Rows from block 2 of a small image embedding model, named by matrix and row number. Rows with one number belong to one neuron. Each number is 200 + 30 x the weight over its row's rms, rounded and kept within 0 to 999. All counts start at 0.
After each neuron's rows are labels from the 100 images, of 14976, where the neuron reaches its highest value: "responds to" is what is common among them. Only what is clearly more common there than usual is listed. The data: capsule endoscopy frames (Kvasir-Capsule). In brackets: how many of the 100.
# fc1: MLP up (model.blocks.2.mlp.fc1.weight, 1280x320), inputs 80-159
# fc2: MLP down (model.blocks.2.mlp.fc2.weight, 320x1280, transposed), outputs 80-159

fc1.268,210,214,188,203,165,224,147,145,214,183,242,188,215,226,180,165,191,220,258,233,179,195,257,189,217,157,231,184,165,152,195,206,185,212,183,178,176,193,172,250,213,153,166,221,207,228,165,236,202,234,234,147,200,202,199,177,188,215,206,196,243,180,237,159,147,207,267,196,226,230,194,223,178,188,185,183,229,188,197,203
fc2.268,227,192,217,194,196,158,270,261,200,180,192,165,180,187,212,170,267,226,164,220,197,174,143,161,231,176,169,189,237,230,178,138,251,180,157,172,180,241,184,206,199,205,217,206,233,155,242,180,163,138,145,231,262,153,216,197,247,222,155,173,175,199,133,236,201,229,176,236,169,145,187,203,216,239,191,279,145,204,185,221
responds to: finding: ileocecal valve (31); finding: reduced mucosal view (28)

fc1.367,206,202,213,186,213,173,227,193,201,194,172,127,202,215,206,186,149,140,216,213,172,237,178,183,258,163,209,204,226,187,181,197,215,208,236,212,217,205,163,218,180,198,222,221,257,176,219,181,194,214,123,187,159,189,179,219,190,185,235,210,171,210,195,214,185,222,245,252,213,178,168,238,256,183,151,218,216,206,173,217
fc2.367,205,214,205,227,149,245,205,189,224,214,244,193,235,187,156,222,214,204,176,181,197,178,227,257,154,192,180,218,233,220,151,185,214,165,184,154,199,160,196,208,277,140,149,204,197,189,245,167,209,241,164,207,194,175,180,171,161,192,241,233,251,207,208,212,195,200,229,171,259,160,275,169,218,232,219,225,209,197,225,206
responds to: finding: reduced mucosal view (29)

fc1.564,240,194,188,203,239,213,220,207,197,199,206,216,183,162,179,199,219,216,212,147,165,223,175,201,157,162,237,243,201,255,215,216,239,239,224,201,174,201,234,224,220,194,186,228,206,245,235,153,194,204,203,198,205,202,172,159,233,216,205,171,255,173,212,219,188,176,230,226,211,202,200,183,273,252,187,167,190,197,192,166
fc2.564,196,225,160,194,205,199,166,164,255,189,193,226,207,204,202,209,186,185,171,153,211,202,240,195,178,237,229,182,161,156,153,224,184,155,192,244,193,246,217,170,197,257,201,226,165,265,225,220,161,229,169,154,215,232,230,245,183,199,179,222,192,208,209,192,190,225,215,210,157,207,214,227,219,190,208,193,221,244,170,202
responds to: finding: foreign body (28)

fc1.311,182,171,260,246,195,167,243,197,223,177,249,194,198,198,226,143,242,218,231,215,171,205,237,160,198,206,228,181,238,173,238,165,206,175,207,187,203,197,148,244,267,159,204,197,192,154,191,165,141,280,165,211,247,248,224,223,178,188,183,180,169,145,210,191,184,213,204,219,178,181,213,206,236,186,232,164,171,209,210,198
fc2.311,242,231,194,145,203,228,151,209,195,218,161,201,202,257,214,214,216,189,193,164,202,182,164,224,172,234,172,250,175,257,142,207,224,210,176,202,180,161,219,189,173,219,229,180,211,194,221,215,247,181,210,195,179,184,190,181,180,243,216,239,181,225,210,176,200,188,261,203,207,185,194,236,174,158,173,234,200,209,185,186
responds to: finding: reduced mucosal view (35)

fc1.625,224,293,166,170,130,166,221,163,206,191,188,162,239,211,151,254,148,231,216,239,220,251,242,135,196,232,186,163,238,207,176,198,195,203,221,216,159,194,169,172,185,241,185,221,189,157,204,198,261,220,215,201,219,213,195,163,162,208,229,188,238,114,218,204,192,146,201,220,169,189,190,221,212,198,186,209,258,238,173,232
fc2.625,196,197,204,151,197,168,147,225,194,179,195,205,197,205,198,222,193,251,216,181,191,181,110,201,162,180,203,193,112,212,189,201,224,214,198,221,215,171,227,225,135,158,252,193,193,197,193,230,171,238,179,191,243,203,161,223,175,172,236,221,239,273,195,219,223,216,156,217,166,176,194,178,228,214,222,181,115,167,239,226
responds to: finding: ileocecal valve (32); finding: reduced mucosal view (31)

fc1.651,204,199,217,126,221,222,225,174,201,194,213,225,158,197,207,127,186,152,191,183,145,156,193,171,217,247,196,178,206,182,181,221,228,180,166,172,174,232,171,197,218,177,283,179,165,256,156,200,185,192,179,214,227,149,214,239,206,246,192,230,226,175,233,205,206,250,210,202,215,181,175,209,163,260,205,250,154,220,189,213
fc2.651,184,176,181,217,201,160,189,201,200,200,171,198,202,265,217,273,248,169,137,201,244,197,185,212,198,120,151,231,193,199,221,137,238,202,206,239,261,249,216,206,145,185,216,178,262,213,217,216,171,235,188,171,179,172,194,197,204,232,184,231,212,211,175,241,250,239,210,215,253,192,178,158,214,160,208,225,150,206,196,183
responds to: finding: ileocecal valve (33)

fc1.72,232,216,193,164,213,219,180,210,197,186,98,214,205,193,212,135,173,117,206,200,166,221,247,192,205,231,181,191,175,213,203,157,219,251,187,216,244,181,257,200,250,177,216,135,199,236,233,198,190,210,196,161,161,190,178,190,146,198,223,164,186,175,176,165,177,174,188,243,226,212,202,212,205,162,195,200,220,232,235,221
fc2.72,198,186,177,192,195,182,205,168,196,194,242,184,248,253,164,223,184,257,187,239,190,196,190,230,231,240,207,249,183,240,137,173,174,188,231,153,228,139,213,221,203,253,237,163,180,206,246,198,235,175,172,192,224,150,170,180,201,225,159,220,166,233,204,252,264,169,183,179,129,221,150,235,198,224,232,224,192,233,178,230
responds to: finding: foreign body (27)

fc1.672,208,232,221,215,173,233,239,215,231,243,201,218,174,185,224,180,179,223,236,176,232,167,309,221,245,220,178,193,208,219,238,238,172,242,232,220,212,233,171,158,270,217,210,187,179,229,206,199,208,214,144,136,186,238,191,135,201,146,156,201,207,175,195,203,226,199,156,197,230,142,161,150,178,196,199,196,212,202,200,193
fc2.672,174,211,201,204,217,141,180,218,151,180,236,178,197,205,163,188,225,194,220,188,189,171,179,166,181,259,215,149,260,212,226,143,198,170,183,201,202,160,243,204,224,227,220,155,205,203,269,212,189,144,237,247,188,192,214,223,231,232,205,183,179,217,188,193,195,187,222,214,240,296,238,216,270,207,200,200,191,214,183,183
responds to: finding: reduced mucosal view (38)

fc1.614,212,151,177,230,201,218,191,194,219,172,170,179,192,201,198,256,211,232,199,207,159,215,160,202,185,225,213,233,232,127,185,136,216,243,245,210,235,219,229,191,182,218,256,222,226,262,177,220,187,152,208,242,231,231,175,222,246,195,185,197,194,184,216,217,161,204,158,199,193,147,216,211,239,248,172,227,189,199,245,187
fc2.614,150,249,221,187,260,193,221,192,169,239,224,204,236,237,201,188,185,163,174,214,186,200,220,229,197,205,164,167,207,186,217,201,219,128,192,205,265,194,178,198,171,239,241,196,181,159,224,208,189,213,220,193,233,214,233,211,201,239,241,224,176,252,171,175,215,222,201,164,224,183,261,187,215,210,157,248,278,237,194,225
responds to: finding: blood fresh (42)

fc1.711,216,132,191,175,157,234,210,220,201,208,228,256,244,171,203,195,177,237,190,213,256,186,159,191,209,231,219,235,232,185,186,224,188,178,194,174,250,135,182,261,186,169,234,172,220,218,198,200,243,169,207,172,245,174,194,175,213,182,188,201,179,150,196,235,231,189,188,205,116,245,180,202,177,223,155,147,155,169,231,195
fc2.711,220,173,268,190,274,173,171,168,195,223,183,145,230,166,232,133,207,258,158,187,203,203,234,186,217,204,234,224,170,195,211,218,187,240,144,196,144,177,205,228,225,190,194,186,182,182,198,225,223,213,185,143,196,219,200,160,154,176,216,217,232,226,261,166,143,170,219,180,254,246,222,207,193,180,184,235,211,167,189,188
responds to: finding: pylorus (30)

fc1.761,212,223,203,235,180,175,223,201,214,202,158,241,197,163,146,218,182,198,201,192,218,166,203,187,201,207,197,205,184,228,178,224,200,185,229,209,210,239,190,168,158,231,131,182,193,160,227,132,191,241,170,210,256,173,232,228,213,187,203,208,179,174,187,184,247,134,205,196,118,193,185,217,195,176,209,163,171,209,218,246
fc2.761,209,146,198,218,188,170,171,183,226,222,186,216,180,142,183,205,193,168,179,191,279,179,196,147,232,197,204,178,196,190,191,218,198,199,235,172,238,208,193,189,219,194,281,190,229,220,134,267,185,238,85,186,174,198,201,220,221,209,208,196,248,200,221,171,223,203,153,199,242,179,165,196,210,138,167,178,208,194,221,195
responds to: finding: blood fresh (38)

fc1.359,184,125,210,223,194,198,210,197,195,170,184,137,216,219,196,162,174,181,227,218,219,198,171,138,188,191,150,203,189,207,220,197,230,169,181,165,159,158,183,195,181,160,208,193,210,206,188,196,198,163,222,165,172,199,209,193,169,212,229,184,171,194,174,211,267,181,214,182,177,262,175,166,167,198,151,226,167,215,216,205
fc2.359,208,188,196,201,203,186,225,188,177,180,203,205,167,157,175,252,246,238,186,189,211,229,200,208,177,169,177,221,199,221,213,182,212,226,199,192,238,226,223,186,206,171,224,222,212,143,188,215,197,212,171,215,213,202,167,204,224,205,196,227,221,186,219,151,191,190,172,191,176,159,146,189,217,220,197,229,246,192,164,259
responds to: finding: pylorus (39)

fc1.558,214,284,176,167,211,185,169,192,168,218,259,225,202,261,225,257,257,211,227,197,160,224,152,198,219,228,175,189,177,163,221,199,212,195,147,194,183,251,177,192,163,171,205,249,168,245,225,214,231,178,229,218,200,165,255,171,168,213,173,236,283,174,207,208,206,174,221,189,226,155,239,204,162,262,221,211,190,217,212,237
fc2.558,193,163,223,200,190,152,204,176,207,171,106,184,193,179,170,119,229,206,180,158,230,174,176,244,192,211,239,167,182,223,214,219,205,191,173,171,210,210,198,181,263,206,157,202,235,170,242,212,193,247,129,220,262,175,220,206,226,187,164,167,152,211,170,202,151,189,167,152,245,231,168,213,205,184,219,206,207,203,221,193
responds to: finding: reduced mucosal view (39)

fc1.294,175,199,205,235,181,240,218,196,236,207,231,246,154,128,169,230,137,200,163,177,210,214,120,237,203,201,175,199,210,209,231,160,200,172,182,160,269,190,163,157,205,202,196,243,201,212,194,195,186,220,153,187,216,217,185,210,195,202,181,166,189,186,224,188,177,206,181,204,167,216,230,177,219,150,145,248,229,158,230,237
fc2.294,230,208,186,233,187,176,207,220,126,194,185,166,249,273,138,201,205,151,249,232,232,208,191,227,196,163,216,141,174,168,210,210,217,172,245,219,221,231,211,156,277,178,215,217,163,180,229,212,194,177,182,134,201,224,233,203,222,223,209,191,201,198,192,208,220,162,158,197,221,214,168,155,142,209,226,143,151,241,238,176
responds to: finding: blood fresh (47)

fc1.615,210,259,242,188,252,211,191,232,179,207,206,190,200,193,224,196,186,203,229,174,153,215,195,197,140,209,195,274,197,211,212,233,185,226,245,204,216,195,230,179,209,190,190,232,207,198,161,192,149,209,128,163,160,204,156,151,239,214,190,228,194,198,190,184,182,142,209,213,197,212,206,192,203,229,202,208,181,222,221,203
fc2.615,155,154,197,184,181,237,197,189,199,206,190,169,184,223,225,174,189,193,158,244,196,176,204,186,209,225,256,241,232,161,216,178,214,205,227,218,238,202,202,239,226,193,214,195,174,271,249,194,205,190,231,238,216,216,214,230,189,156,218,223,210,225,183,234,225,224,238,199,214,185,226,206,198,185,213,174,152,206,203,213
responds to: finding: foreign body (27); finding: ileocecal valve (25)

fc1.297,250,208,240,169,236,223,229,205,215,246,184,171,131,150,298,211,147,238,180,166,174,233,205,145,180,145,180,216,203,218,177,254,170,210,204,183,145,187,186,210,212,238,175,213,174,191,182,222,188,207,274,226,189,202,166,207,227,260,159,200,205,190,258,189,226,187,218,213,185,174,231,224,203,235,195,173,184,208,206,178
fc2.297,192,172,202,224,239,230,199,180,179,161,159,152,231,233,160,168,184,207,242,175,206,188,173,175,198,237,239,238,156,238,229,190,186,166,193,213,258,221,234,187,189,182,243,219,217,177,219,226,201,231,158,189,201,228,163,211,207,148,214,264,216,162,180,232,209,222,264,182,201,228,190,219,194,193,258,181,175,188,196,195
responds to: finding: foreign body (25)

fc1.94,222,207,184,208,124,196,190,194,145,176,197,196,203,216,249,193,167,120,246,202,170,223,209,186,204,177,167,225,179,203,176,203,222,164,179,166,143,215,183,194,228,168,224,120,226,192,199,222,206,193,165,211,195,180,244,212,182,192,212,225,200,246,236,206,195,198,189,238,223,195,122,253,148,218,201,217,139,258,153,227
fc2.94,158,196,226,180,254,215,243,254,229,196,212,143,209,159,188,197,227,220,222,207,181,166,188,277,216,147,236,169,204,180,248,152,220,220,212,207,200,232,167,232,243,168,206,205,189,186,242,197,198,181,159,173,205,209,201,202,278,236,223,191,178,149,195,210,182,208,178,194,200,214,238,216,213,221,155,180,233,153,177,223
responds to: finding: reduced mucosal view (33)

fc1.214,164,175,184,244,219,187,178,188,205,213,204,170,171,198,162,199,199,199,136,203,194,165,200,207,185,188,183,178,238,171,195,234,189,230,192,209,188,203,232,193,131,233,204,203,157,196,200,201,172,211,232,207,220,210,232,216,221,210,176,182,180,213,155,249,182,207,212,221,173,151,254,186,176,278,198,219,170,244,206,213
fc2.214,194,184,189,160,202,192,257,204,149,207,204,195,205,200,208,223,252,192,250,209,247,200,237,188,253,186,197,242,228,162,201,177,202,209,192,217,226,212,194,196,167,232,191,141,232,218,208,246,128,243,235,279,237,175,205,179,197,247,212,193,214,220,163,240,175,165,161,198,165,178,196,163,228,217,215,171,191,137,238,216
responds to: finding: blood fresh (64)

fc1.667,155,133,211,217,212,161,189,221,213,189,184,197,248,236,235,194,218,177,210,202,191,160,149,222,221,189,200,186,204,227,184,210,245,141,227,196,190,207,240,167,142,238,196,195,208,203,211,203,245,143,213,205,160,199,209,222,243,190,200,251,218,185,221,196,169,162,183,235,245,200,203,181,220,183,196,158,195,229,179,144
fc2.667,205,245,187,188,152,182,200,224,173,169,237,244,187,196,151,252,202,229,259,172,208,130,212,213,189,164,200,205,158,189,195,185,237,233,204,199,190,247,162,221,208,176,212,189,182,183,158,204,235,219,170,183,194,203,171,181,130,228,205,219,223,234,205,201,198,202,214,199,174,164,199,187,193,184,209,191,180,174,191,224
responds to: finding: ileocecal valve (36)

fc1.572,216,175,210,220,225,149,214,233,180,208,205,230,202,225,151,244,205,180,202,173,208,184,257,175,147,294,206,198,262,200,181,248,185,168,183,170,217,160,212,197,215,216,169,176,212,159,145,181,154,207,197,216,243,170,213,198,182,211,214,254,189,222,187,228,196,184,138,207,215,211,145,216,202,165,292,199,179,189,223,161
fc2.572,225,180,174,206,225,241,204,222,252,158,259,196,224,180,200,211,244,196,181,212,192,156,246,172,211,197,189,187,181,157,223,152,174,124,194,230,180,216,140,243,189,277,236,201,226,245,200,164,239,229,233,151,190,261,153,190,224,166,220,251,193,215,225,199,214,212,203,242,236,159,248,212,247,172,165,197,204,187,208,225
responds to: finding: pylorus (34)

fc1.198,199,194,223,184,192,183,176,180,201,237,248,156,188,212,199,171,195,203,220,213,243,201,188,206,191,219,195,213,215,224,216,182,266,239,188,193,167,188,181,205,160,179,234,217,172,202,227,190,199,214,245,176,238,235,193,226,204,203,173,193,199,219,196,203,199,213,202,214,192,201,202,183,221,148,262,243,222,212,173,213
fc2.198,206,250,220,245,211,204,203,240,201,246,159,215,202,172,152,198,224,214,181,249,235,192,144,245,204,192,227,153,195,187,220,246,167,252,206,217,226,202,215,227,145,266,172,214,205,179,173,169,175,212,224,220,223,208,190,203,232,147,199,216,249,187,262,256,179,229,235,242,201,254,184,183,208,206,168,231,203,212,198,191
responds to: finding: reduced mucosal view (27)

fc1.742,188,230,187,235,215,243,172,240,162,233,192,146,195,228,209,210,179,222,223,256,235,248,173,225,187,203,197,190,181,195,175,253,216,225,181,169,195,225,152,200,242,189,176,201,217,226,213,196,176,192,208,171,157,185,217,196,183,216,208,130,242,217,252,232,203,168,194,214,173,140,184,197,183,185,217,246,189,193,162,194
fc2.742,171,186,195,174,248,173,200,161,174,218,167,195,144,193,159,173,219,169,195,184,125,169,196,178,219,173,193,189,200,205,221,166,215,249,228,193,174,201,196,167,195,197,232,151,183,215,193,227,209,196,217,225,213,188,199,211,242,193,215,238,155,213,189,175,197,273,192,190,173,174,263,221,219,216,172,211,169,140,206,227
responds to: finding: pylorus (34)

fc1.735,191,240,97,177,207,234,165,219,194,196,211,188,223,209,194,205,168,177,204,179,142,199,219,183,201,191,202,245,137,178,206,194,201,142,147,258,240,143,260,227,165,176,206,205,204,217,235,240,205,224,207,232,155,165,215,249,159,206,239,243,164,233,208,221,214,231,221,186,165,295,197,189,176,181,202,231,158,155,218,189
fc2.735,172,216,216,187,199,239,207,202,199,140,197,198,211,189,190,156,195,197,187,193,210,166,229,171,224,181,151,211,170,236,250,145,240,182,201,156,186,165,209,247,154,237,223,198,178,249,224,233,162,200,228,206,228,187,196,241,226,175,205,230,151,225,179,186,203,205,209,254,188,198,190,217,232,195,162,208,262,238,209,145
responds to: finding: foreign body (25)

fc1.291,215,243,243,206,182,246,197,206,213,126,226,171,220,238,186,203,168,202,172,230,208,260,132,239,245,240,131,253,186,195,192,128,220,209,240,159,222,259,203,187,178,205,199,173,202,206,267,231,180,181,207,216,223,208,253,215,209,222,253,195,162,201,162,220,209,183,208,184,197,207,223,210,205,227,204,206,213,209,225,216
fc2.291,186,187,237,231,244,152,218,246,177,173,209,143,161,153,173,127,211,191,236,185,147,174,174,189,165,129,233,203,245,167,198,201,198,162,214,181,205,169,169,205,153,203,163,249,231,119,203,171,211,141,134,209,216,188,135,181,222,197,197,192,157,243,191,226,145,210,230,212,199,187,199,264,147,193,198,175,194,198,187,199
responds to: finding: reduced mucosal view (33)

fc1.224,184,169,191,181,216,174,221,234,170,216,146,213,167,239,168,204,170,188,230,208,215,213,174,209,172,143,263,189,210,212,212,167,241,187,201,209,218,157,193,227,207,162,188,182,162,190,189,200,183,197,217,213,210,207,229,203,202,172,227,228,166,240,141,177,187,207,171,220,187,179,205,212,123,235,219,201,139,218,145,218
fc2.224,259,218,175,205,174,224,191,185,227,189,228,191,172,211,238,141,162,227,242,104,224,238,178,170,168,240,146,179,183,204,167,249,259,199,219,221,211,172,215,181,246,198,159,202,207,215,188,193,168,143,211,240,199,150,155,210,228,222,147,187,226,187,260,186,179,175,271,144,225,197,174,206,241,216,266,141,195,196,205,152
responds to: finding: pylorus (25)

fc1.725,184,198,240,183,192,225,202,154,163,205,255,191,205,175,223,197,224,201,200,222,178,170,177,169,213,193,194,206,239,224,158,196,129,232,225,162,235,251,204,184,163,205,188,194,198,234,222,223,244,137,243,181,168,195,200,226,167,190,175,200,187,195,235,287,210,191,200,226,146,151,195,225,159,236,220,172,217,232,235,236
fc2.725,190,209,218,184,221,206,214,146,203,147,155,200,179,223,242,222,155,174,214,236,177,204,239,172,210,163,196,142,182,196,198,235,195,190,187,219,212,168,200,239,202,171,190,199,210,209,196,157,171,229,184,211,184,177,206,227,197,234,212,232,170,204,261,262,195,160,157,206,219,206,208,179,250,205,231,243,226,219,184,244
responds to: finding: pylorus (31)

fc1.79,224,227,183,207,243,174,171,194,217,182,160,208,213,195,192,211,164,191,179,151,229,200,175,147,188,215,190,206,208,211,208,218,179,212,170,236,176,223,200,189,214,173,208,205,149,187,252,216,177,202,202,140,175,193,182,169,251,128,191,253,199,185,149,224,213,195,201,217,169,176,208,177,164,221,196,169,227,163,273,191
fc2.79,211,191,264,221,216,187,231,203,172,206,241,180,244,244,218,164,206,199,168,194,181,227,219,181,189,185,250,168,213,224,201,174,210,207,221,166,212,180,195,196,164,207,229,224,179,193,135,209,250,203,200,207,213,236,155,222,211,211,223,192,180,190,231,213,228,202,247,253,214,241,167,195,195,168,182,156,231,224,166,185
responds to: finding: pylorus (42)

fc1.608,240,211,199,216,204,188,199,186,227,211,213,195,214,238,192,108,186,163,201,152,156,210,153,206,166,239,247,229,114,255,237,175,244,179,190,233,163,212,208,215,194,214,187,246,224,237,210,163,193,199,173,193,208,221,165,228,193,207,228,208,189,135,174,201,173,180,244,207,172,247,200,163,243,200,175,215,167,202,174,189
fc2.608,211,204,187,190,223,158,144,180,228,207,178,216,192,169,216,170,184,185,142,241,241,195,238,170,213,199,197,163,220,200,192,175,164,171,253,170,214,144,165,235,156,252,208,244,214,236,218,264,227,193,180,184,240,222,194,218,253,229,176,258,197,200,228,190,209,206,210,222,229,180,191,241,228,185,223,232,282,199,224,208
responds to: finding: foreign body (33)

fc1.209,220,156,138,209,177,177,212,205,199,233,210,186,216,191,156,189,183,207,230,184,155,182,188,201,184,252,212,230,154,219,195,153,233,201,208,173,142,236,222,180,213,204,202,201,229,255,266,198,254,166,145,161,194,248,189,135,236,208,203,204,204,189,221,239,223,224,201,165,188,200,200,203,197,188,209,181,207,210,160,175
fc2.209,256,203,205,213,226,236,229,201,211,224,222,214,248,241,159,254,187,247,233,221,187,233,189,160,208,205,221,200,196,182,210,176,198,192,226,243,212,214,172,214,198,160,224,191,200,202,242,138,220,214,253,197,154,211,248,222,172,219,190,209,214,208,160,242,185,230,210,225,196,185,178,190,183,223,181,206,258,221,154,223
responds to: finding: foreign body (26)

fc1.699,166,198,240,222,153,213,237,208,142,212,203,198,174,189,216,246,169,164,255,243,228,180,217,165,161,198,191,179,297,169,255,148,171,218,228,208,194,158,238,180,185,165,226,191,213,171,152,118,161,197,228,182,175,247,180,180,215,166,198,200,201,189,191,209,182,161,186,180,210,203,214,159,199,197,212,204,164,179,169,176
fc2.699,255,149,130,195,202,200,220,220,233,164,173,208,152,166,216,223,180,163,169,203,195,205,172,213,245,203,237,178,155,171,133,202,197,226,134,272,216,203,215,235,190,234,202,166,201,214,205,244,168,237,200,163,201,175,214,188,212,241,192,187,136,258,275,199,200,221,215,229,227,203,264,223,174,237,186,199,177,178,180,208
responds to: finding: blood fresh (42); finding: pylorus (26)

fc1.533,178,190,121,198,214,221,184,221,182,191,209,203,222,267,152,168,159,252,262,116,232,148,219,222,242,220,234,197,234,211,178,194,238,143,227,164,239,207,223,239,228,210,206,232,170,146,171,213,208,181,248,148,214,208,167,179,237,203,220,172,196,186,197,199,200,207,176,232,210,219,238,199,212,219,233,192,208,158,254,257
fc2.533,220,183,229,200,212,215,173,210,238,194,189,213,207,126,245,217,255,195,200,189,214,225,134,183,168,127,208,199,188,216,202,214,198,250,185,172,189,216,206,176,173,183,193,172,237,223,194,196,162,215,165,295,230,232,226,167,199,195,149,213,187,210,193,202,224,186,222,173,233,221,153,259,150,156,153,214,160,264,192,181
responds to: finding: reduced mucosal view (41)

fc1.756,226,187,231,202,127,210,190,210,166,230,237,233,190,246,221,169,199,167,180,222,205,173,218,180,234,178,152,188,199,160,224,220,240,229,181,155,144,215,219,149,219,228,184,275,201,178,203,200,207,221,188,218,277,188,212,200,236,240,198,179,172,253,209,220,217,232,252,234,199,197,187,260,242,187,179,199,193,198,167,260
fc2.756,191,179,209,232,204,206,222,189,223,212,159,143,204,253,154,224,138,237,210,234,203,135,237,261,221,183,190,143,189,179,220,148,233,150,210,183,217,175,188,271,227,237,241,163,200,245,217,198,193,241,197,170,188,231,232,158,181,226,203,176,197,176,196,205,197,181,217,171,188,205,221,241,204,153,178,220,192,182,218,174
responds to: finding: reduced mucosal view (30)

fc1.108,177,209,235,160,203,192,220,241,200,249,207,147,166,208,186,168,243,214,198,173,203,192,189,227,214,202,224,158,213,174,164,231,231,185,192,172,241,216,259,221,251,231,193,207,166,183,199,183,230,171,151,204,252,227,191,183,208,214,170,226,198,164,196,220,195,212,188,211,256,214,213,232,179,221,174,167,181,246,192,171
fc2.108,195,219,220,195,179,214,192,185,265,162,234,247,218,228,121,196,190,206,193,198,260,212,156,189,220,163,183,251,180,244,216,168,190,190,208,162,231,209,214,181,210,181,154,227,197,225,199,166,196,235,197,189,182,225,250,230,240,198,260,189,210,211,220,180,173,146,223,190,178,220,161,161,189,166,198,189,265,177,199,228
responds to: finding: angiectasia (40); finding: ileocecal valve (27)

fc1.127,149,206,241,264,218,176,172,249,198,216,207,218,156,273,210,211,150,252,184,234,231,227,207,215,200,219,189,140,202,215,215,186,192,173,220,228,215,224,177,240,219,202,195,208,198,271,186,178,223,198,147,224,205,234,187,213,179,174,237,154,164,239,214,130,165,202,178,188,167,211,209,139,240,157,213,258,170,234,163,196
fc2.127,216,189,237,200,188,218,168,205,190,192,126,228,231,192,247,176,187,218,209,224,202,186,145,200,183,217,190,175,206,198,159,229,198,154,182,146,230,199,185,148,228,199,202,263,195,186,228,241,176,161,190,175,254,208,222,145,194,182,262,189,194,233,189,263,135,112,165,230,228,165,228,168,190,210,170,197,172,160,217,198
responds to: finding: ileocecal valve (42)

fc1.411,238,178,268,172,192,196,209,169,157,180,143,206,203,176,232,157,201,198,183,172,185,176,214,206,172,253,145,207,209,170,134,195,216,151,161,185,221,217,203,135,196,193,233,155,189,232,191,217,214,210,235,192,205,183,251,196,162,203,217,195,253,234,241,215,234,228,221,174,193,185,210,242,213,191,146,232,212,201,127,259
fc2.411,150,251,153,202,237,194,217,212,175,219,270,222,200,248,152,183,182,257,194,238,222,231,165,162,214,188,226,160,170,197,220,165,209,202,193,211,138,184,224,231,244,179,194,220,200,163,220,131,201,248,246,239,162,233,196,157,212,189,189,171,204,183,217,198,232,187,140,219,194,166,212,199,217,197,235,222,208,135,187,178
responds to: finding: ileocecal valve (39)